A small self-supervised image encoder, trained from scratch: normuon at rate 0.0087.
Rows from block 4, named by matrix and row number. Rows with one number belong to one attention dimension. Each number is 128 + 32 x the weight over its row's rms, rounded and kept within 0 to 255. All counts start at 0. Numbers have three digits each. After the name is the row's rms in percent of the matrix's.
# v: attention value (model.blocks.4.attn.v.weight, 240x256), inputs 52-103
# proj: attention output (model.blocks.4.attn.proj.weight, 256x240, transposed), outputs 52-103
v.13 086:135120147112132114111200175166121123112118135091135125165103106116192158133091172124075148092122122106112068113138200140132115169125109201082098133142094106
v.14 102:119133087202152206154169111171145111164094105083160112126130152132122150120141172113129100136152153103059114141137093137164087094106124156107137122176152130
v.15 097:131127124100097083113129070130112132144135101102156153094124122134109164130126150039082186070155117184158112149126119135119154063165100186090098106118088069
v.16 097:123142139147155095075125135106078151119101161081088182111146130119113107115130178176106141110098177106153172142156154071117190110139093168203050119135126161
v.17 092:138050127100121109201116076128111139071113140070091118080145127159175126148112152158159146127096145164117146072137115167109147074149078106186161095145150075
v.18 095:093142089082199177108156113139095146093156117190172130166164159081122060103102131137136178111098133148160150114162099079138125146180127144080127078148075221
v.19 097:074117066139137177115120170060166118137157128180159094137168145171147149143079150104145154113120142134046089103105137097112113142105154148136172087123097149
v.20 100:151154095184153113056128161130153110090070103120132131139090143162118141112095146131092148170146127152138119190084174171104147123137156125146148156167132108
v.21 099:093100043110143075092072148096178108164087129122094147107130096102085110124146115107150116183103181143110109096140113097172120100144132125109186085067097151
v.22 103:110107080168181151154065094100090172127177106167134171137120168137121119089142108065128108095099077144153145110129105184163115158134119192113184119119138180
v.23 089:150197085172152159113174123173107123071184133115106145223092121141063128099206106126125118077140094125164159177174108124124086112099102138142069091131135151
v.24 105:127130120113159085163129115149141122138107113064178147192129140095120104162162169148135090095143196105135119125124123145069090053062202117168220130133109166
v.25 089:107147131085098094137106142166121133076166131127092134187076178073145124151094111136124140138120029084144146119153124082116170122121136131128183162092223070
v.26 097:078159148166142135117140171144150141142128099181114114115111138150104142091104166125092104127137167187073221121119088138144092118138083109142158085124065108
v.27 102:169141151110140111084098153138150181091164201153223117138161141176054148126127148150106116156165129207155105131098078103129147143152126143109122125090103119
v.28 094:104188106096113106146112127066174163142062123120136145113106093143188109097084105168089096161130140090114103120146087105176161068147111102130104128208124132
v.29 097:105063097115116133145159114122112075123140142133114126155060093145152187105090132112154105100100078071163093142120148107148105127116103133143119133112124122
v.30 101:123145174174193085121092068138113126122101098118173201137083122096103165140148136100162111137115144147134086086146094144066107102142126150143074161092111127
v.31 091:129114129067145152127107154099111135070034124159211090120128151155156120091153103121129150121146172119147145122196146110153099104143095068123134128103103174
v.32 099:092109118164165099080117165076132148118124125157144121130105095149149126153113144096190169150120100150111134102179167069097111059131196080200133104086113116
v.33 097:150164178121136121099117134123103100160122181099148074094129131147133117155126131188107149183087131100100172129120124099136086131070104171141099082136089133
v.34 088:134147095162115162167107159127179121103116179123116158137132071119120077159117074170091134151055174093140092131157134069117153096141154117103111108122116105
v.35 090:099190109135137126131125149115150142117124115152153150158165186121174165124158100165125147179110127156161105114077133142122162103149138086173085107143125088
v.36 089:186118188150053100120118150114175134071070157114128112159087104158050154127112174138161139184149141144129142145147127092162134154130136090164150119111121139
v.37 098:137157096137148099136083065102154135138184178096162193086131169085125075138210124091092091103115130158160133145114112106068183173175125027118129164117144121
v.38 109:183120135141195107074108080091091142164105149123154144086123169175121180080111117127120123110141080077110117170118113115108134108158098138068155130141116147
v.39 096:105226102088108132122103123136121091033081116171146176149112124140072162180132106120143175086110092181100154186138176080123152125131159142140122141097112104
v.40 093:155126137090138126137110139118108159162168087121142113153116164118048150129176119173102119146152115159087111143139101137087124179108103141145151104129125074
v.41 094:146144103144122122104103170136106075141115165149172044142136152133180106121085085116135087145175069080126119135165150128108164126123113193123059136138155147
v.42 095:118113125113155063148111142057199137161098137162103128130130126109187084151159181143148139085103112139187100114140110105149169166121118193108153159122177076
v.43 092:056110138133134197122169126150062141128150116139147156183147165106121111089110118126158169135116168202107071207160116104118075109096036104142160116119138070
v.44 100:128101115152107135119149131117157163149195174147167171120192124102079160080117092144147122125121163151117114088177191144092197165095145114180121123181128090
v.45 092:179117126117117099125033124119103138113129076142156097158145104136140103166162096133169175144112154122129114138215133138065144176150103055132127199143086156
v.46 098:125125192164189153133158112177176084146218172097133135074070083160096164140125097156109131199088122072136151073095122117144136164110119146172100144127138092
v.47 097:155192149174089079118191151125169163089185160113157135112166108085136161149192104159125190117101164147147129107148143163126090118136131117135037105133138145
v.48 100:119093133173082168120090129157166059066143132072104161182083147122151130068173063141135156155098165134146140136098126077135104171100136176174129136132172119
v.49 106:158123162196100106163133113086118088085047076094139131156074091086138097162132160148135133146119091125098137117130111112180064101159147069153089102105150096
v.50 094:149152165101165130129093149140122108090070171123087157129107066130078166145141126102088055186150097097147104191146155121161119109083169188116146133146110117
v.51 103:161105126164149111159094108120139115080153124126080172144098149103122087114143177085124127173058078127101165078088103126148147113104126130132148154093093051
v.52 094:139137127156079104114110120167139093122163175070055184146057150144129119131183113131099140060117124126112108108047092195137164187114083109088092127111139096
v.53 096:125146105117062114082118090123118175133100118121086139148094130126090148098127138146086181173133135133097112115092095086187146149125144073149163082136149139
v.54 095:109137144103133078114177191142150162090126167147066163102104130125123105153106174194082154135097089090106158120143114138133132165132107090157096134145097186
v.55 098:103071149068128097175134127201149140174120116130066161117152104117147138171090126105091078091117124084145169137114127089119149130160138065100121122145160143
v.56 100:102096137123091119151147115134152118121104145100132079150143097103133144095105100182157123124080116115097117116154109146147159103144179144105092182146076081
v.57 093:139087138064158197082149150141161127116126150117098121156052104079135110106130144079158116121106129121112124122181133109122111093147157087178150144125127072
v.58 097:086128088145116131154123124113122182177158090169035186063091187162157133133138079119150154152152108102111132139135157127114123152166165137084161122116121102
v.59 098:148113130065152096178137098192130067129139160137147083170115083138143133034100128110096137155074140159139075167178181098122106138139172159082113142133115121
v.60 100:115102154162129118196215110097166088098102165096123131163119106102086113114233089163130126172053165142173174072155169083114080077121119136101118128148140117
v.61 099:123145131153119106117137076141114114143155132110107142089127071156113150087132174142115129092179200198098131161120110158099151158137082095173127156104089094
v.62 099:047151068130177148144126072138149148134129160080123179059191174133141153116102155116079124050119155121123110175097117157168134192106105132113102119177128068
v.63 091:182119091094156081122104107173142143076172172144161131118131130141166124091143141091104096078166140162112142180076145113183130190147135128151160157139096084
v.64 099:197115133123115130127142136057104118136150148155147154136107059102104153169089141124088129138130099124170084115095193145167084159126177104141181132076056121
v.65 103:095129123164106079078137103170103131097142128133174119118109151129084137146142143158156094157147134144094118128120150076151142149103079133077069139102122066
v.66 098:099111096091096140159129063173137143166138041128109122145137166140141140109142134143149156105099093124133123158170113073149125158162136113131199150149116106
v.67 096:121071127071117130156094086098123123132125143135170074124153148064104122144087132084126093085189095210098130125112101138109130089094186170072124132162140089
v.68 096:073127110100105141145118164125065147101121123177147126073072080142076158128162113129172146180106161114125111095133171128181134129153096215136107090093157147
v.69 102:151120136092070132148136088192117110151211152158103123097075135145146145176147182138125131147102040092069125153118115095137126164110152138161179124129126108
v.70 106:106165142135146131098147133132155120142055116157124150129101121094133111064077091133144157131175102118137118188132160139068165222104202161108100147109166107
v.71 098:136166078150117099114128140129039127135145100056147089099157103161110160102126163120188182098076134182147123114182123137171112133147123093106100082100103125
v.72 100:099135125128168087150165110120092106050128073149146177122091135078079116124143143109151136072111140161138113104156140129112069189104147047123136173107120161
v.73 098:069147149122138213089100146107105096138166150144106117111151093036142145168117118059129174170162125096140116102145162112079085170112134163147114053099135153
v.74 098:118191152136121115212163115122136100179088136123167121153091140137120133157096215105152133129086082158195099104098089107096174144190169150147101119135115116
v.75 097:113149138127145150111093132153112078094158123193173125125112144075078097138092087100119122123151086078187130168137125164107096162121127112098085132110173110
v.76 096:109066135148173172144101157132141144107122146118217089115185123098109105149122093176137113185100137149101162152141134145124153194137074096138149140116126150
v.77 090:212093102097179148113070129105149079162127156164120112129149143149099115156064109121124083147106184126180093098098128102076202142071106150153135119090094097
v.78 094:115202172117123154071124100137097141072186115081142096116144055098128170142078122136097195187102123174103123106126146105133136116144046157048153120196086151
v.79 088:141080144115129089094101133088125107154052107076150081083079111100155129137123184081167122128135067148083125085194101118149081155164118140110116140126131093
v.80 098:120127137159068131066150159134061144097111122126087073160140140166127133170104165128140132106079161087118136166181096164090104131154169154078149094164111153
v.81 101:150092126146133116120090171134115182113166198107111116080100051129166197117163103107164081126196137109134095091109091124109088211130117127110146126094109152
v.82 103:157213164082087016133117082158118159152169064135144202078163155142117147169137112150154210123160181176174145132146173118121089142112163173155122122177088092
v.83 098:080135136143136115101150184093084176117076091191116119145123145162108065124170130112091129126132165148132146179101111164123081115180087127154146119113062217
v.84 093:148092116092110181092137147133122132090186096084094110113149144119113090164105139124169128110207146218136104150113127082141082065102118117104163102128128146
v.85 098:139125171146123106124126111111157109147177106109111130118153059127140112109169154125100148153083119128131130082094104168150163128128156114122059098156158138
v.86 099:116147115132121095097079086116120181146186126100104153138098111152076097130161112143124095116120145179119145114181115184112078078165086114149184106147103145
v.87 094:106198175108159122128104122172125155137104123112109117123116093184124119134096130148151123051087149041126124189199137091184167120170137093091163159078095170
v.88 110:168166101153125148131139129106125126149197137075117119110136135126185089124122140146162165083118129138162135093115189125066190170147118125110166089134147129
v.89 088:135104141136127127097173090178123098128167135160179116135102112167097177057155108113125156134126122106167129123127147159148105133153078131094133132084126170
v.90 101:134162147122114100167151116117110160148101150139089109124136126093152098171137121158089080095140083124090167094098108100103115169135132145111143151116166052
v.91 101:098080150133099154091170149134140168091129174138106144140120159134102145132097108110122054129071138157214137203127104150139118134135168121096142109060135085
v.92 102:130131121150135149155121114074103136122081124109156197197125115100145140183137138097132091079092132104079077184118108085144086111119189134062109098124124069
v.93 092:130114118109146185121176102099147108099133118130071089170172126172171157108162132206117092092105136081143091107163094105114093154173148170089097125149112175
v.94 092:127148078104131144152121141136132108128145090133136212168100118166110146127083130174173103163046142152146098120095114170127117029127105116153155159115098134
v.95 105:183118121124097146102101102125104091144134100188154080087144181145154149147127074110173094159171139076097126121141085123103142122123223058126128105169104141
v.96 095:124076115077168102104145188144123091135144128110116135163141123132087131145125091136163123102155128105152121130210171119123122118101097202137120129085128106
v.97 113:092174085129126153092106148100131098124126111093118143099164090136166137117153114111077178146056134110108140124155069100098110088117133098103167096108113211
v.98 105:167111109123158158143090124121147123133105106123132129116123157088123113097110132153116125090139123160129147126114130167132131147142137117116141173166098116
v.99 083:159124090159136134128094094127111130097184116114109146134103193180119157134152123076082134165104154131127119159154110099124154083103128056059178126085052103
v.100 104:118088142116149085141087099170098078034092154132140078118133114091112077181104139096145100177120122175118100122157138110137138099131098153105135114114149132
v.101 109:148144134083153150127140108159174169150144214160115146142145153085132066201104107116170163101146107045090102081154149114059121149132117085180153137155096153
v.102 105:107162072139151113127117165136157137109152128095131094142140165091129126179080100138159150154172081126121079065066162137138121106080158118100122053133119112
v.103 109:101132090144060112116185119075126133147093112124127139133146136127085230116114086109159133132129128161201100139190119166110102174128100136171094088165089145
v.104 103:072076103109095119176167137138126129179085061133156121114159139146127122140124178126069168072176149059130146120133150148085149148144148140134078154152170172
v.105 097:131135113150102183127101117101161118133160157054143120143180138151170141130151115108145108174090168129164106141127143133128152064158099177112156099133131108
v.106 103:143145159137095116210129133126104140142062132124117190096150122137102133091154148148122101111154181167144134127100145155203176118098133216084194094165139062
v.107 101:134110126178098185158119174177132153146126137123127164070099087145155059095182125092090107127155136138129107147118128176119114142168153080163120156112136162
v.108 102:111122125093102144120197118139143077128143164107124166107136152127124145135137125144087089142139137155150094077126176069114200127157166112132137150126139103
v.109 104:161193143164164077116109084113165139093195099158143115105137098125129166055096140165172166161182147105080129173155166127130136070123083103110123143123150157
v.110 103:125156184097116139100108117088147110084143095155126162105125089089076144166150108105086211134119146125129128106132184135122107157206129159075164122180129184
v.111 103:170131102089105136110112168107164135115123143151124063175142148134099074101122079169122129115152122117154149127078126105188097091074112153094100100139060148
v.112 102:160098142126187170128108136083159181116093196158099170127112104111122102142155078085119133090082176088125130121050056143175121102166151108105167127097123117
v.113 112:087172123149136166161128097169186106078107162125156136103113140106135100152084141112109155097156129142124130078092143113146147145135217132109122131162154115
v.114 098:112158139164146125199124155165116122122103153143139077186144140131168110109093141104112189144169164157091117080144191142136114163101127065111165131165128153
v.115 105:131127134095152163143160118150137147131090114180145107114095143144100062172140087096074170205192137118141038156164140079177097114062108071119108118128151111
v.116 107:119119145138097071144102194101161083106059115115074127194174090185093125121138142133194115159113155135079118104122105066148134085146144065109116147156156120
v.117 108:093155151130104105103115095152175145178165161114131162103145147162142147119111171072127177120128156103189128142168176118100108139137116123142169050176138159
v.118 109:209147196175091154132139146139134110132182083089137098161141101156072180130158158128091134093142174132136146115100150108127140159104148185146137109116115121
v.119 098:132105072137104101146159084130025155132145135173086084152142145156148176132127100108179087114121150172137135190108131097127183093164060108103130162128168091
v.120 090:159143139128147104092141065185113168164144185145101064082169100128129077105100136148148128077096155162134116181117124139073123121149111118147081154131187111
v.121 098:164169124100165091128119175177141106095153154120099127178127132124157138117128195154135098120153092119107109104216131094149105141123155098165133149123123141
v.122 104:120166111098093095105149121129180155173064112133112111129148149121168141143142096163106164175187086147115163157134095074057079117126113162151119111107139122
v.123 102:135136122131122132165127176115115135117108103044148106187174132088199131105166131092131138161157152125113129150115111132096138125096156114100092128107126112
v.124 095:083135120143167123140084113106089098176162134058110155114093119130172145113176088086108174137184078141143116088097148150082152074185125127103182122134101123
v.125 100:121124131100111146091109182172071085101172158164116120159106155113157188074164084127105118105126056135154170110127160179128101102116118118143119105088125081
v.126 110:126142159117135166149194192139122153122086101136148169123107132128105127113156133109073174059105152165103124120114094169185117124121109167135167121121102150
v.127 107:138157158176107145072101145074189069140124111081147104076143069175176116108151088146088097129113095107115113131127191145163118078163164131187076160109089098
v.128 106:121100114122101186134129083082191153120037180094123119104120143093138098117182092152198158115171106151091126188118121105171146146114158140133085140152081070
proj.13 092:111127107108133160065119149170128172154134187071136133043108153051116120137121157095112141086164099038088137132146133147162168165155159143174155149163113106
proj.14 096:097197202125083122128172108140131126115110146126128170127147122121138115143169123107120108134132151164139105188168089086116066114116134209149157074087071094
proj.15 093:172147053153158119111093088157102108190148102124131076103117129140167118089065104173044107142127133139203118115113141161114139161121192153189144140093163191
proj.16 098:107103081137113131189107137091138152093107153127164089162084105142156089177111105098147087088136059087112124179110156150126094146136139107196092131164094117
proj.17 094:144123108110089158157084159124159140118137130144118155157124147146121042094184088194116193165139139145148142141153108130185088146123130104117156111085110176
proj.18 090:173192140046175098128076157118080118169136126159118100132151143156127142115122124149171157129148125175140061195141148175116099146124131192158145115179108090
proj.19 096:111110117135127145136117092088076155148150163118188067182111163162144157136098111166138165117115142175082107105136116121180101114136142112127184113068163110
proj.20 090:127200117106129111128107110098174093094123163101112081136148073134087117092164159066146137130156103076173151115146130137109143187123167092165149134124145137
proj.21 092:092133142068162116155062171121091140109145094177130098129163106087116130119154154079083091105175140178109124204154156089082110109136101070138173150105158117
proj.22 093:141054177027145142100143162164140152157095052123168222149093164113135168092155142077104104092129138136074080118116126059153118169085148132089125082132097128
proj.23 094:073105141177126098161163112081160137104119150137096105088140186172114110081182087128168085139105133133150133091141161103126128136182144183101116147146046189
proj.24 103:112109119172050096115133092098137160066157153131153085096149149179113164092119107151110154137147135137147165148125178156103158147151141119158210126124179111
proj.25 088:133107112115178163123112096134220138143150114152155057125170133189094154106114148118157114093150118121192132158142144139080115178096123189148141187121182154
proj.26 093:112088151184157148123128097131103115107143120163101151114106095129128163134134177122126061126143130130096107191155103108123137135139171133117104133146099162
proj.27 098:152081140137078152082101084138123099157157140113117160141158170114178192136172168174152071170155113177123112132117155140103119174202161087128089135086155122
proj.28 091:122133155065166075112124096066081162120127107104223092137141079168123115159101143134117154114110092102150130177123091090129118114113152087153158168158133134
proj.29 104:085127126112133136103093128112064090129170122154149139081080099117067123187191124125100172136141117089113122109120143132068163177091092115074208157150190172
proj.30 097:133131103051165150127134168148098212125119172137139139097132160142101116152091160115121174124126115132103098089126136173131092142141160088110117147084160096
proj.31 090:089117156099151144159138082207126074126094092183165111052161135092152128122174115193142084116179157153177163155146116150149137162105100126061092156102194118
proj.32 098:130120128156156170138063118133092175102171163152147096080089106104138125155112098117133141113110097125132176166082107183092109118173113107117138182115109196
proj.33 094:118085162099123174143093124098111101120170150167156122086071152160180121142154079107147149155155115171131087069111134085097156139101205152137190129146108124
proj.34 080:124121187133163081096115127092167130189152139119152110076089137088139106138121161137133183112088090145116114160096139129077158194156117154133136120056116122
proj.35 092:156153123121124218066140136082159135090134078171130132161115137067121108093097168161092088114142084175108103150139087147150139112125163107111095091191121062
proj.36 088:110114158154188108042111107081093164152141099165080134081154106162124123158155114157160128153152131076166171158071105150133182155124077152133111115095100121
proj.37 092:146125172185138180080149112154116158097119144122134157121105163167100141166081207124058086106170079098112082188091112133108124129098148101118096130128163117
proj.38 107:133197085096116120139130152147083184110112111141125139110111147150109096150187112089098105099194130119179134077136144102113148097162076155153134040143115115
proj.39 091:164091141100157110034090103116128165104091112070094081131085129151112098130103121167145142175135123140082108103084093068115094131097112167129127113121185144
proj.40 089:095189144088132168120120109145110116153122110100108128141105173147135149133094170167099171185138142145122100111125080130136127108085084103153091166114121062
proj.41 094:089121148178137105135150088092133135098062199174180075169133161116212122149123067111108137109097140105110161129186143094143141123157095183132158122131171169
proj.42 090:097154130132153101079120076120167128094148204069108124196108127133181141153104160112122137097143124121118117118124143097081097168171155113115076176111149125
proj.43 094:108161093109153151170094128135139147141099184131102133132143095105144106146164106086102137154123133110141091155128167138140088124093132118134198139119113177
proj.44 095:095159129150124120142138145094077139151170163143172098129194117110128097149142197167126160075097118118090071124065151200140119148135094144116160135119123121
proj.45 091:162065080088088116164111146156087152074142151143174122095097205157124105117134096170114125160142119126128135096127128172132160112130184176144108151147128189
proj.46 101:146076208132119116078079114103098104136131153108089152101103132082129092120075120099118098103113136135146148115065154107151136086119106122179170172136123166
proj.47 093:120103134132147100068101130063117172134110150144142105105091080177157079125092129130128062197110112088185110116038106176178146082131096108140139092181122109
proj.48 097:127114115112046132143103087189194089102144128121136092084115169101149150095120151103139140114122127109115168124114158090164109110104122175176131136121171158
proj.49 099:106119142145129088134169154071119111113124181072146170118087168178149108108184100163186208174111140158105118159134107114121079064088218123148136143048112128
proj.50 095:128181178070124133116176139124093102095122148055161150143132103177101130130199111100139139024110105125166117093145090109171097174184146096170153149113121152
proj.51 100:129155147071098191124121140113167111120136107140089124134087169173135139119184125162135195120034022166121097093119106166144087126191094197137140116138077081
proj.52 087:118178063115120102074133147089182132134115133051095213093102061078126101123095089147130109137113093127141091167085112078148129134155109159148054175115098074
proj.53 099:135204158113143136131117138117184138116137095092124172191137127204086132174115109076148085088127144155130072107105125095186065156120125080110086104177112164
proj.54 092:069133143133109169160101077137111111137123120108124105131097128151119138155125101103130069117131045094152180125106146100090126153148177124176170123121175120
proj.55 095:097151093077151097211120123118153157186161130110148152169154097046100179151203133142081158070157109102166141135115183114130141138138136102120091102117149171
proj.56 098:129177126137184134119164081129119118086098143097118127134125159159148060134070109129125135109128166114146147171167129136124065073137158098133143128099160119
proj.57 092:194138131118139165153098129160133109079119164126122170106192161096129177123115177100171173134087115149106137123122128131093125115188122107092132195077115122
proj.58 093:108162130109132134147131100141126091114101139141149115140116149084123129091125155120133076163148194156096147147142122096098137157109110165153059154074095107
proj.59 099:103084088122144125149101122129110127133156138128197106081149172135080131127106175114097140122123105076173067107104130134072112105123142173115153173092156159
proj.60 098:143111193130094149088167092113112087115130127092151143072105124168142104127128173130133117122202082123153112174113138186109122078169158117144111099106092119
proj.61 093:146130098145100079158158130092081142097133123154131140097128098154113093101109174139156151161155079083109122170187142199123117088129146144131166119131125078
proj.62 102:128183117120132108174116109140087163177165175072194133133211081099105157143101134184141114114103152138097116108158069086101175159078114113058091054139121102
proj.63 094:144150124209140137114122185135191147135152137100129230136123136165146121112161159079127086126114098099133129133187132121051111083138109157098075151122129180
proj.64 093:092128157117132160126124133101156165137117085181129167120150097177108131105079084091119088085153136068163092102161143173142141154137092074152063132114114079
proj.65 104:165093102135195116093088138118087144167151199142151114140135121118147145115117123100125160156108093152157098146078126088141141121171136159193196137117178130
proj.66 098:122102162130166163134118101133133125116135117169102115105078175026196122178148188068138130189107110128119155140123132106077100144136160164074078096172031145
proj.67 094:118130068084113162111161098198188121121116100124147148138173143159139183111190158115138132109127142153141106149110079113139115149146124141085175085104161113
proj.68 098:127081108110145191128064143126067101121172116116069142073100100103105136192127096160146145149143119110085108145169116072122130154118146119133130099146190160
proj.69 103:118084105095134107114135150170140140136178103119171082139087115138132165093097104063127133123167108079128157106101106114097197153187080117153165117156101166
proj.70 101:094145151112110161142115153110091064104135210144159128160159138111121137095126185110116153119152119077131126111120096096102164132153136100096178170154163187
proj.71 092:055122091123106076114123125100139165147157118142109111130083120138114119152137101132179133166137170069171146138107156128081069121084086132086133087148124141
proj.72 096:117136171081135072098117133163118075088096104202125141051137112126109175062127169114082144118154096111136101132088136154132120078100154060118149084082186108
proj.73 094:101159088174131136178135083071066104111120177225108124146215097128144169024076155129165135171142160119114110137119155154122151108091137139134097160136170118
proj.74 091:122068104114156111164152029085107147167172101117148155200129101146115166169173119093110182142160114138137135180105102122148147088116155173067111074115174096
proj.75 097:091125133190115137128179173179080151214116194142129130119182160139160153126163095174150111156128093196118168054173133173148126102188152081099021180141102110
proj.76 095:119181164148150121124083127194131160091117163162118099136092177157126064170156093136159136127141171137118170125088107103175151118124114102130129099155126131
proj.77 087:092122090174131130127046143117201065112118172131105115099177117138122126127126131116137154095092172127169083104097129136127177180126121090075203191141139134
proj.78 096:187081136136172138185151086116144104131122174150114160130104145076143111114131073114154098139152115139112105090123149117178126124172174095154125129175105104
proj.79 092:173093080138115121125138155168105103104123098123156101108132121112170198104120105081112155085101142157068145092183125146150137159096133165167141110082141120
proj.80 094:093154126144181137154147169192090124120145194133103092125132123151135156150156110152120149147110144099166149150151157112138054099095156146161172120165122190
proj.81 101:175101168128114069105100078133094111067137147166149144126123096131120110171160097131115134154148151093111147096147168161068102153166122154086118126099113181
proj.82 096:133135140090141110156098081112111101073155139137122171115094160113129148064142174115155083160126181138142110135084128151129130156152082212130142109152180149
proj.83 094:139140142135079115117183155173099081170060101156096134169110114096104145105057122145181082196138123159108132133179078130134118108100146094152114157134102075
proj.84 092:142081117113140175118112092143118179163109116153105121125154100171149159053166101183171169150133150149188212091128129082160060111169067182138112152082125143
proj.85 093:140124096121142136154089135136120135109169099123095101141123207161121108138129164186091132196095068109160144103100189143141143145113087117148145133055153118
proj.86 097:147138132201158217114109079126146141091130066101191140127120109106142150148177116079169114181157123169111111123090126135101123187175141108084107115114097062
proj.87 092:141172176082137083112139140161140170142178105112139097102101100146112107088139156106107070084112165136151103103103155113119104151167054164176122182136155122
proj.88 103:123123150079084099105092125097091140156120133161140141152164114138152054164086131163123126110114146112153074117132210114093149128064090188086130164113106113
proj.89 088:189173086161139057073164183145094069130091124151060160131153159101097181127107117146131073182107159145146106129101109124110171116140102135101126126138151153
proj.90 097:102142096163150120109092177137118142147119168080073079179094105117171121150133105177135092124134119126115110076155128164085139156167091108116148177146095081
proj.91 094:157098104096112149112113082136133108119141113151122116081196120103194115120213142202113122189118200142165090136139189092144105133126121106152111110136125120
proj.92 101:124161110119119140125177106127118195128110120085173098129100123154147146165147103167101101109102137104133107119144118155166103114099114114151097103079089097
proj.93 098:124155176199140120148154146106150107071114198142119170148143074143098146118118162181124127121172110096122154198126160170138112173170132151138119125066080097
proj.94 095:130178152104125132096113143106150092085159073062101196141118098148113135138119173096121137179155107207148154139171147136119148119092148157089156111178096140
proj.95 101:094133156155150165134153157144091142119047128115158151140137143121151128178189166154070118137152154144086136087138107175160082173092100124075104143162090077
proj.96 091:094119100178087136128104093072113166131112072152128150091108092169127118156122128136047147081127136158142135139143183095120114158087086097132105099129091128
proj.97 109:124104071179136146113118166142091107099122147134145149136146146138155100158172096143137121161081187178140163188199098141131059090167161113123119196119124107
proj.98 102:116114129211120115100152098106133145083155086138123113186116155069122145175120104141112088126175127091068105067096107132140162163160152120133123176172085142
proj.99 081:096152095142148149150145095092084090144146126134144113133195123124118149157157101113135104116176164196090175089087161129204066116146156064124104135122136088
proj.100 097:140093108118112129160139106129098167171123096120097118122098157101107123154100089153131103113133165139122182159183113119111095127116135136135129081164081094
proj.101 100:107143139110143143136131164165141139164157150081188119209167065113082064085118149168127054064179131151116157156100134087159129146124094128133139082132114112
proj.102 100:070182151132090123132155093088159153148146197103152054116088138151072113172056088133207109143108096172103095180133110178137104142131156176102171126124109119
proj.103 106:097125107112152129146171160100089131129111138130183121161171119193102172106129176137121114129204137118060092064183118129145097168117123102115145106137180061
proj.104 099:129158104194162092101143089155159058129093126092084166173122135192159171084072130198140147085146132160154138075107126173194144094117161118175130116092187116
proj.105 087:165111106124133160125128113130144132191143073127145124115130086115126168130153115126160075169149115133078111139089138139154105161062097150130128137134058057
proj.106 104:134156122131097120105116095094140161162096108231108171092089135168131119151097133047137117160178157158105148133144115140085140213110181149063114171140151127
proj.107 097:187116114129150111134113140155155141177111105134120190091089117166148082145136133166146037180055170104118154126133177122095089107129143111153085180070117143
proj.108 098:169108067103140100149088130112114126150114095146216125154094172129179076198161127114120126107144091102131126175122079142047119189101093118094154076118134099
proj.109 096:140136086071134166151141132128066136122106099142110088154120140120114175122110203129129159154080134217079124112101132110149131107118112079168141129119172051
proj.110 109:147115154182111157139161084140107122063153116095154105070149150117099141128147174117162129133186166146102080111169070165114168071096156098111171084083121111
proj.111 094:111089140119080138111075119122107153098115108163095095118129097154148189071135116133081093163168155167125141093093090098154127097069173099031142110184150145
proj.112 093:134100215129121180079097155144104105169113181139143165128164085130114125144172058115135147101127125147169141161131122113074114067155137073114170085064170125
proj.113 110:172111147132174126104078172143129144143119129135139136079156144115124087138100128110152145130088083121147122095117100110126140173146134141118128095120162054
proj.114 091:169058183138106109169188121074102141080087156114126141126111083134176127102108108139127131100096099180078166150157147111123113129166130084128155150141098180
proj.115 096:133167152107120081193110083108158135098137128105149124161125163104102227166123105142183144063123172160112149098108138203105120129104090130111070158113118122
proj.116 109:104147130109141157114115067158085193070151178098123082085068158102137082139134127122181112164158099122116130137128115119137145088124101131180129083123160166
proj.117 109:132121132076080071095096175164141115114091102152144155106088068153092142118178141113104081153198148078155136181128119145127096120128146153145109101157117082
proj.118 105:147124187096149104150147155130137079122096088133123123075121151176143128142094112105126107128177131135118095123125056122143104147137178059124090144145105089
proj.119 093:086193141131152138134144110136173088136140159133142144101121129082134175140140136143109175130118117157113099120146096156046143187070112111124119139128113123
proj.120 089:214126097152094113198113093157170137111180114184138147159131142196138098128118169115108159182156129186101161111101163159127097105137096119158112061150150108
proj.121 098:112171142088120125121127113160099104127116118115098111166155150122144131077091132104106146108123165203104134124154116096216127158125120117098120132145205157
proj.122 098:138100156199075129112130193141116103127103124120141150110116146146118166140087117179132124148117028139131125096075111075155157159105079189135091219129132172
proj.123 097:119169132123115102156162079196065167084149187147108145154150120183151070209102119099181093081101167157067177114151138142157120126141147159161123131128205148
proj.124 096:140141098135037135090110120110109097090080132119131111153139123155112149127118168172192124082068143163135021134167127148108165131169120149098170125127151092
proj.125 091:126124167150081132131122107126072157133126075158132156073145123172116166094124175109107091142139134161170123141123159195070138157119132102104138130125141101
proj.126 098:119099184088108149097134056134185150108130142144115112146133171139120184120185114133169126103199078086094131137159114132153114143183118163137095080165139139
proj.127 100:146152113133119099152109112129094127155074151088067142065153114110092069149130142202129143170145186181209166110176123098133126089164169088075127141168094108
proj.128 102:108154129053130126139131131200164129079130175134122133097122083111082099145125133161107120114121140190139159107099133131143173147111091166079144076112141169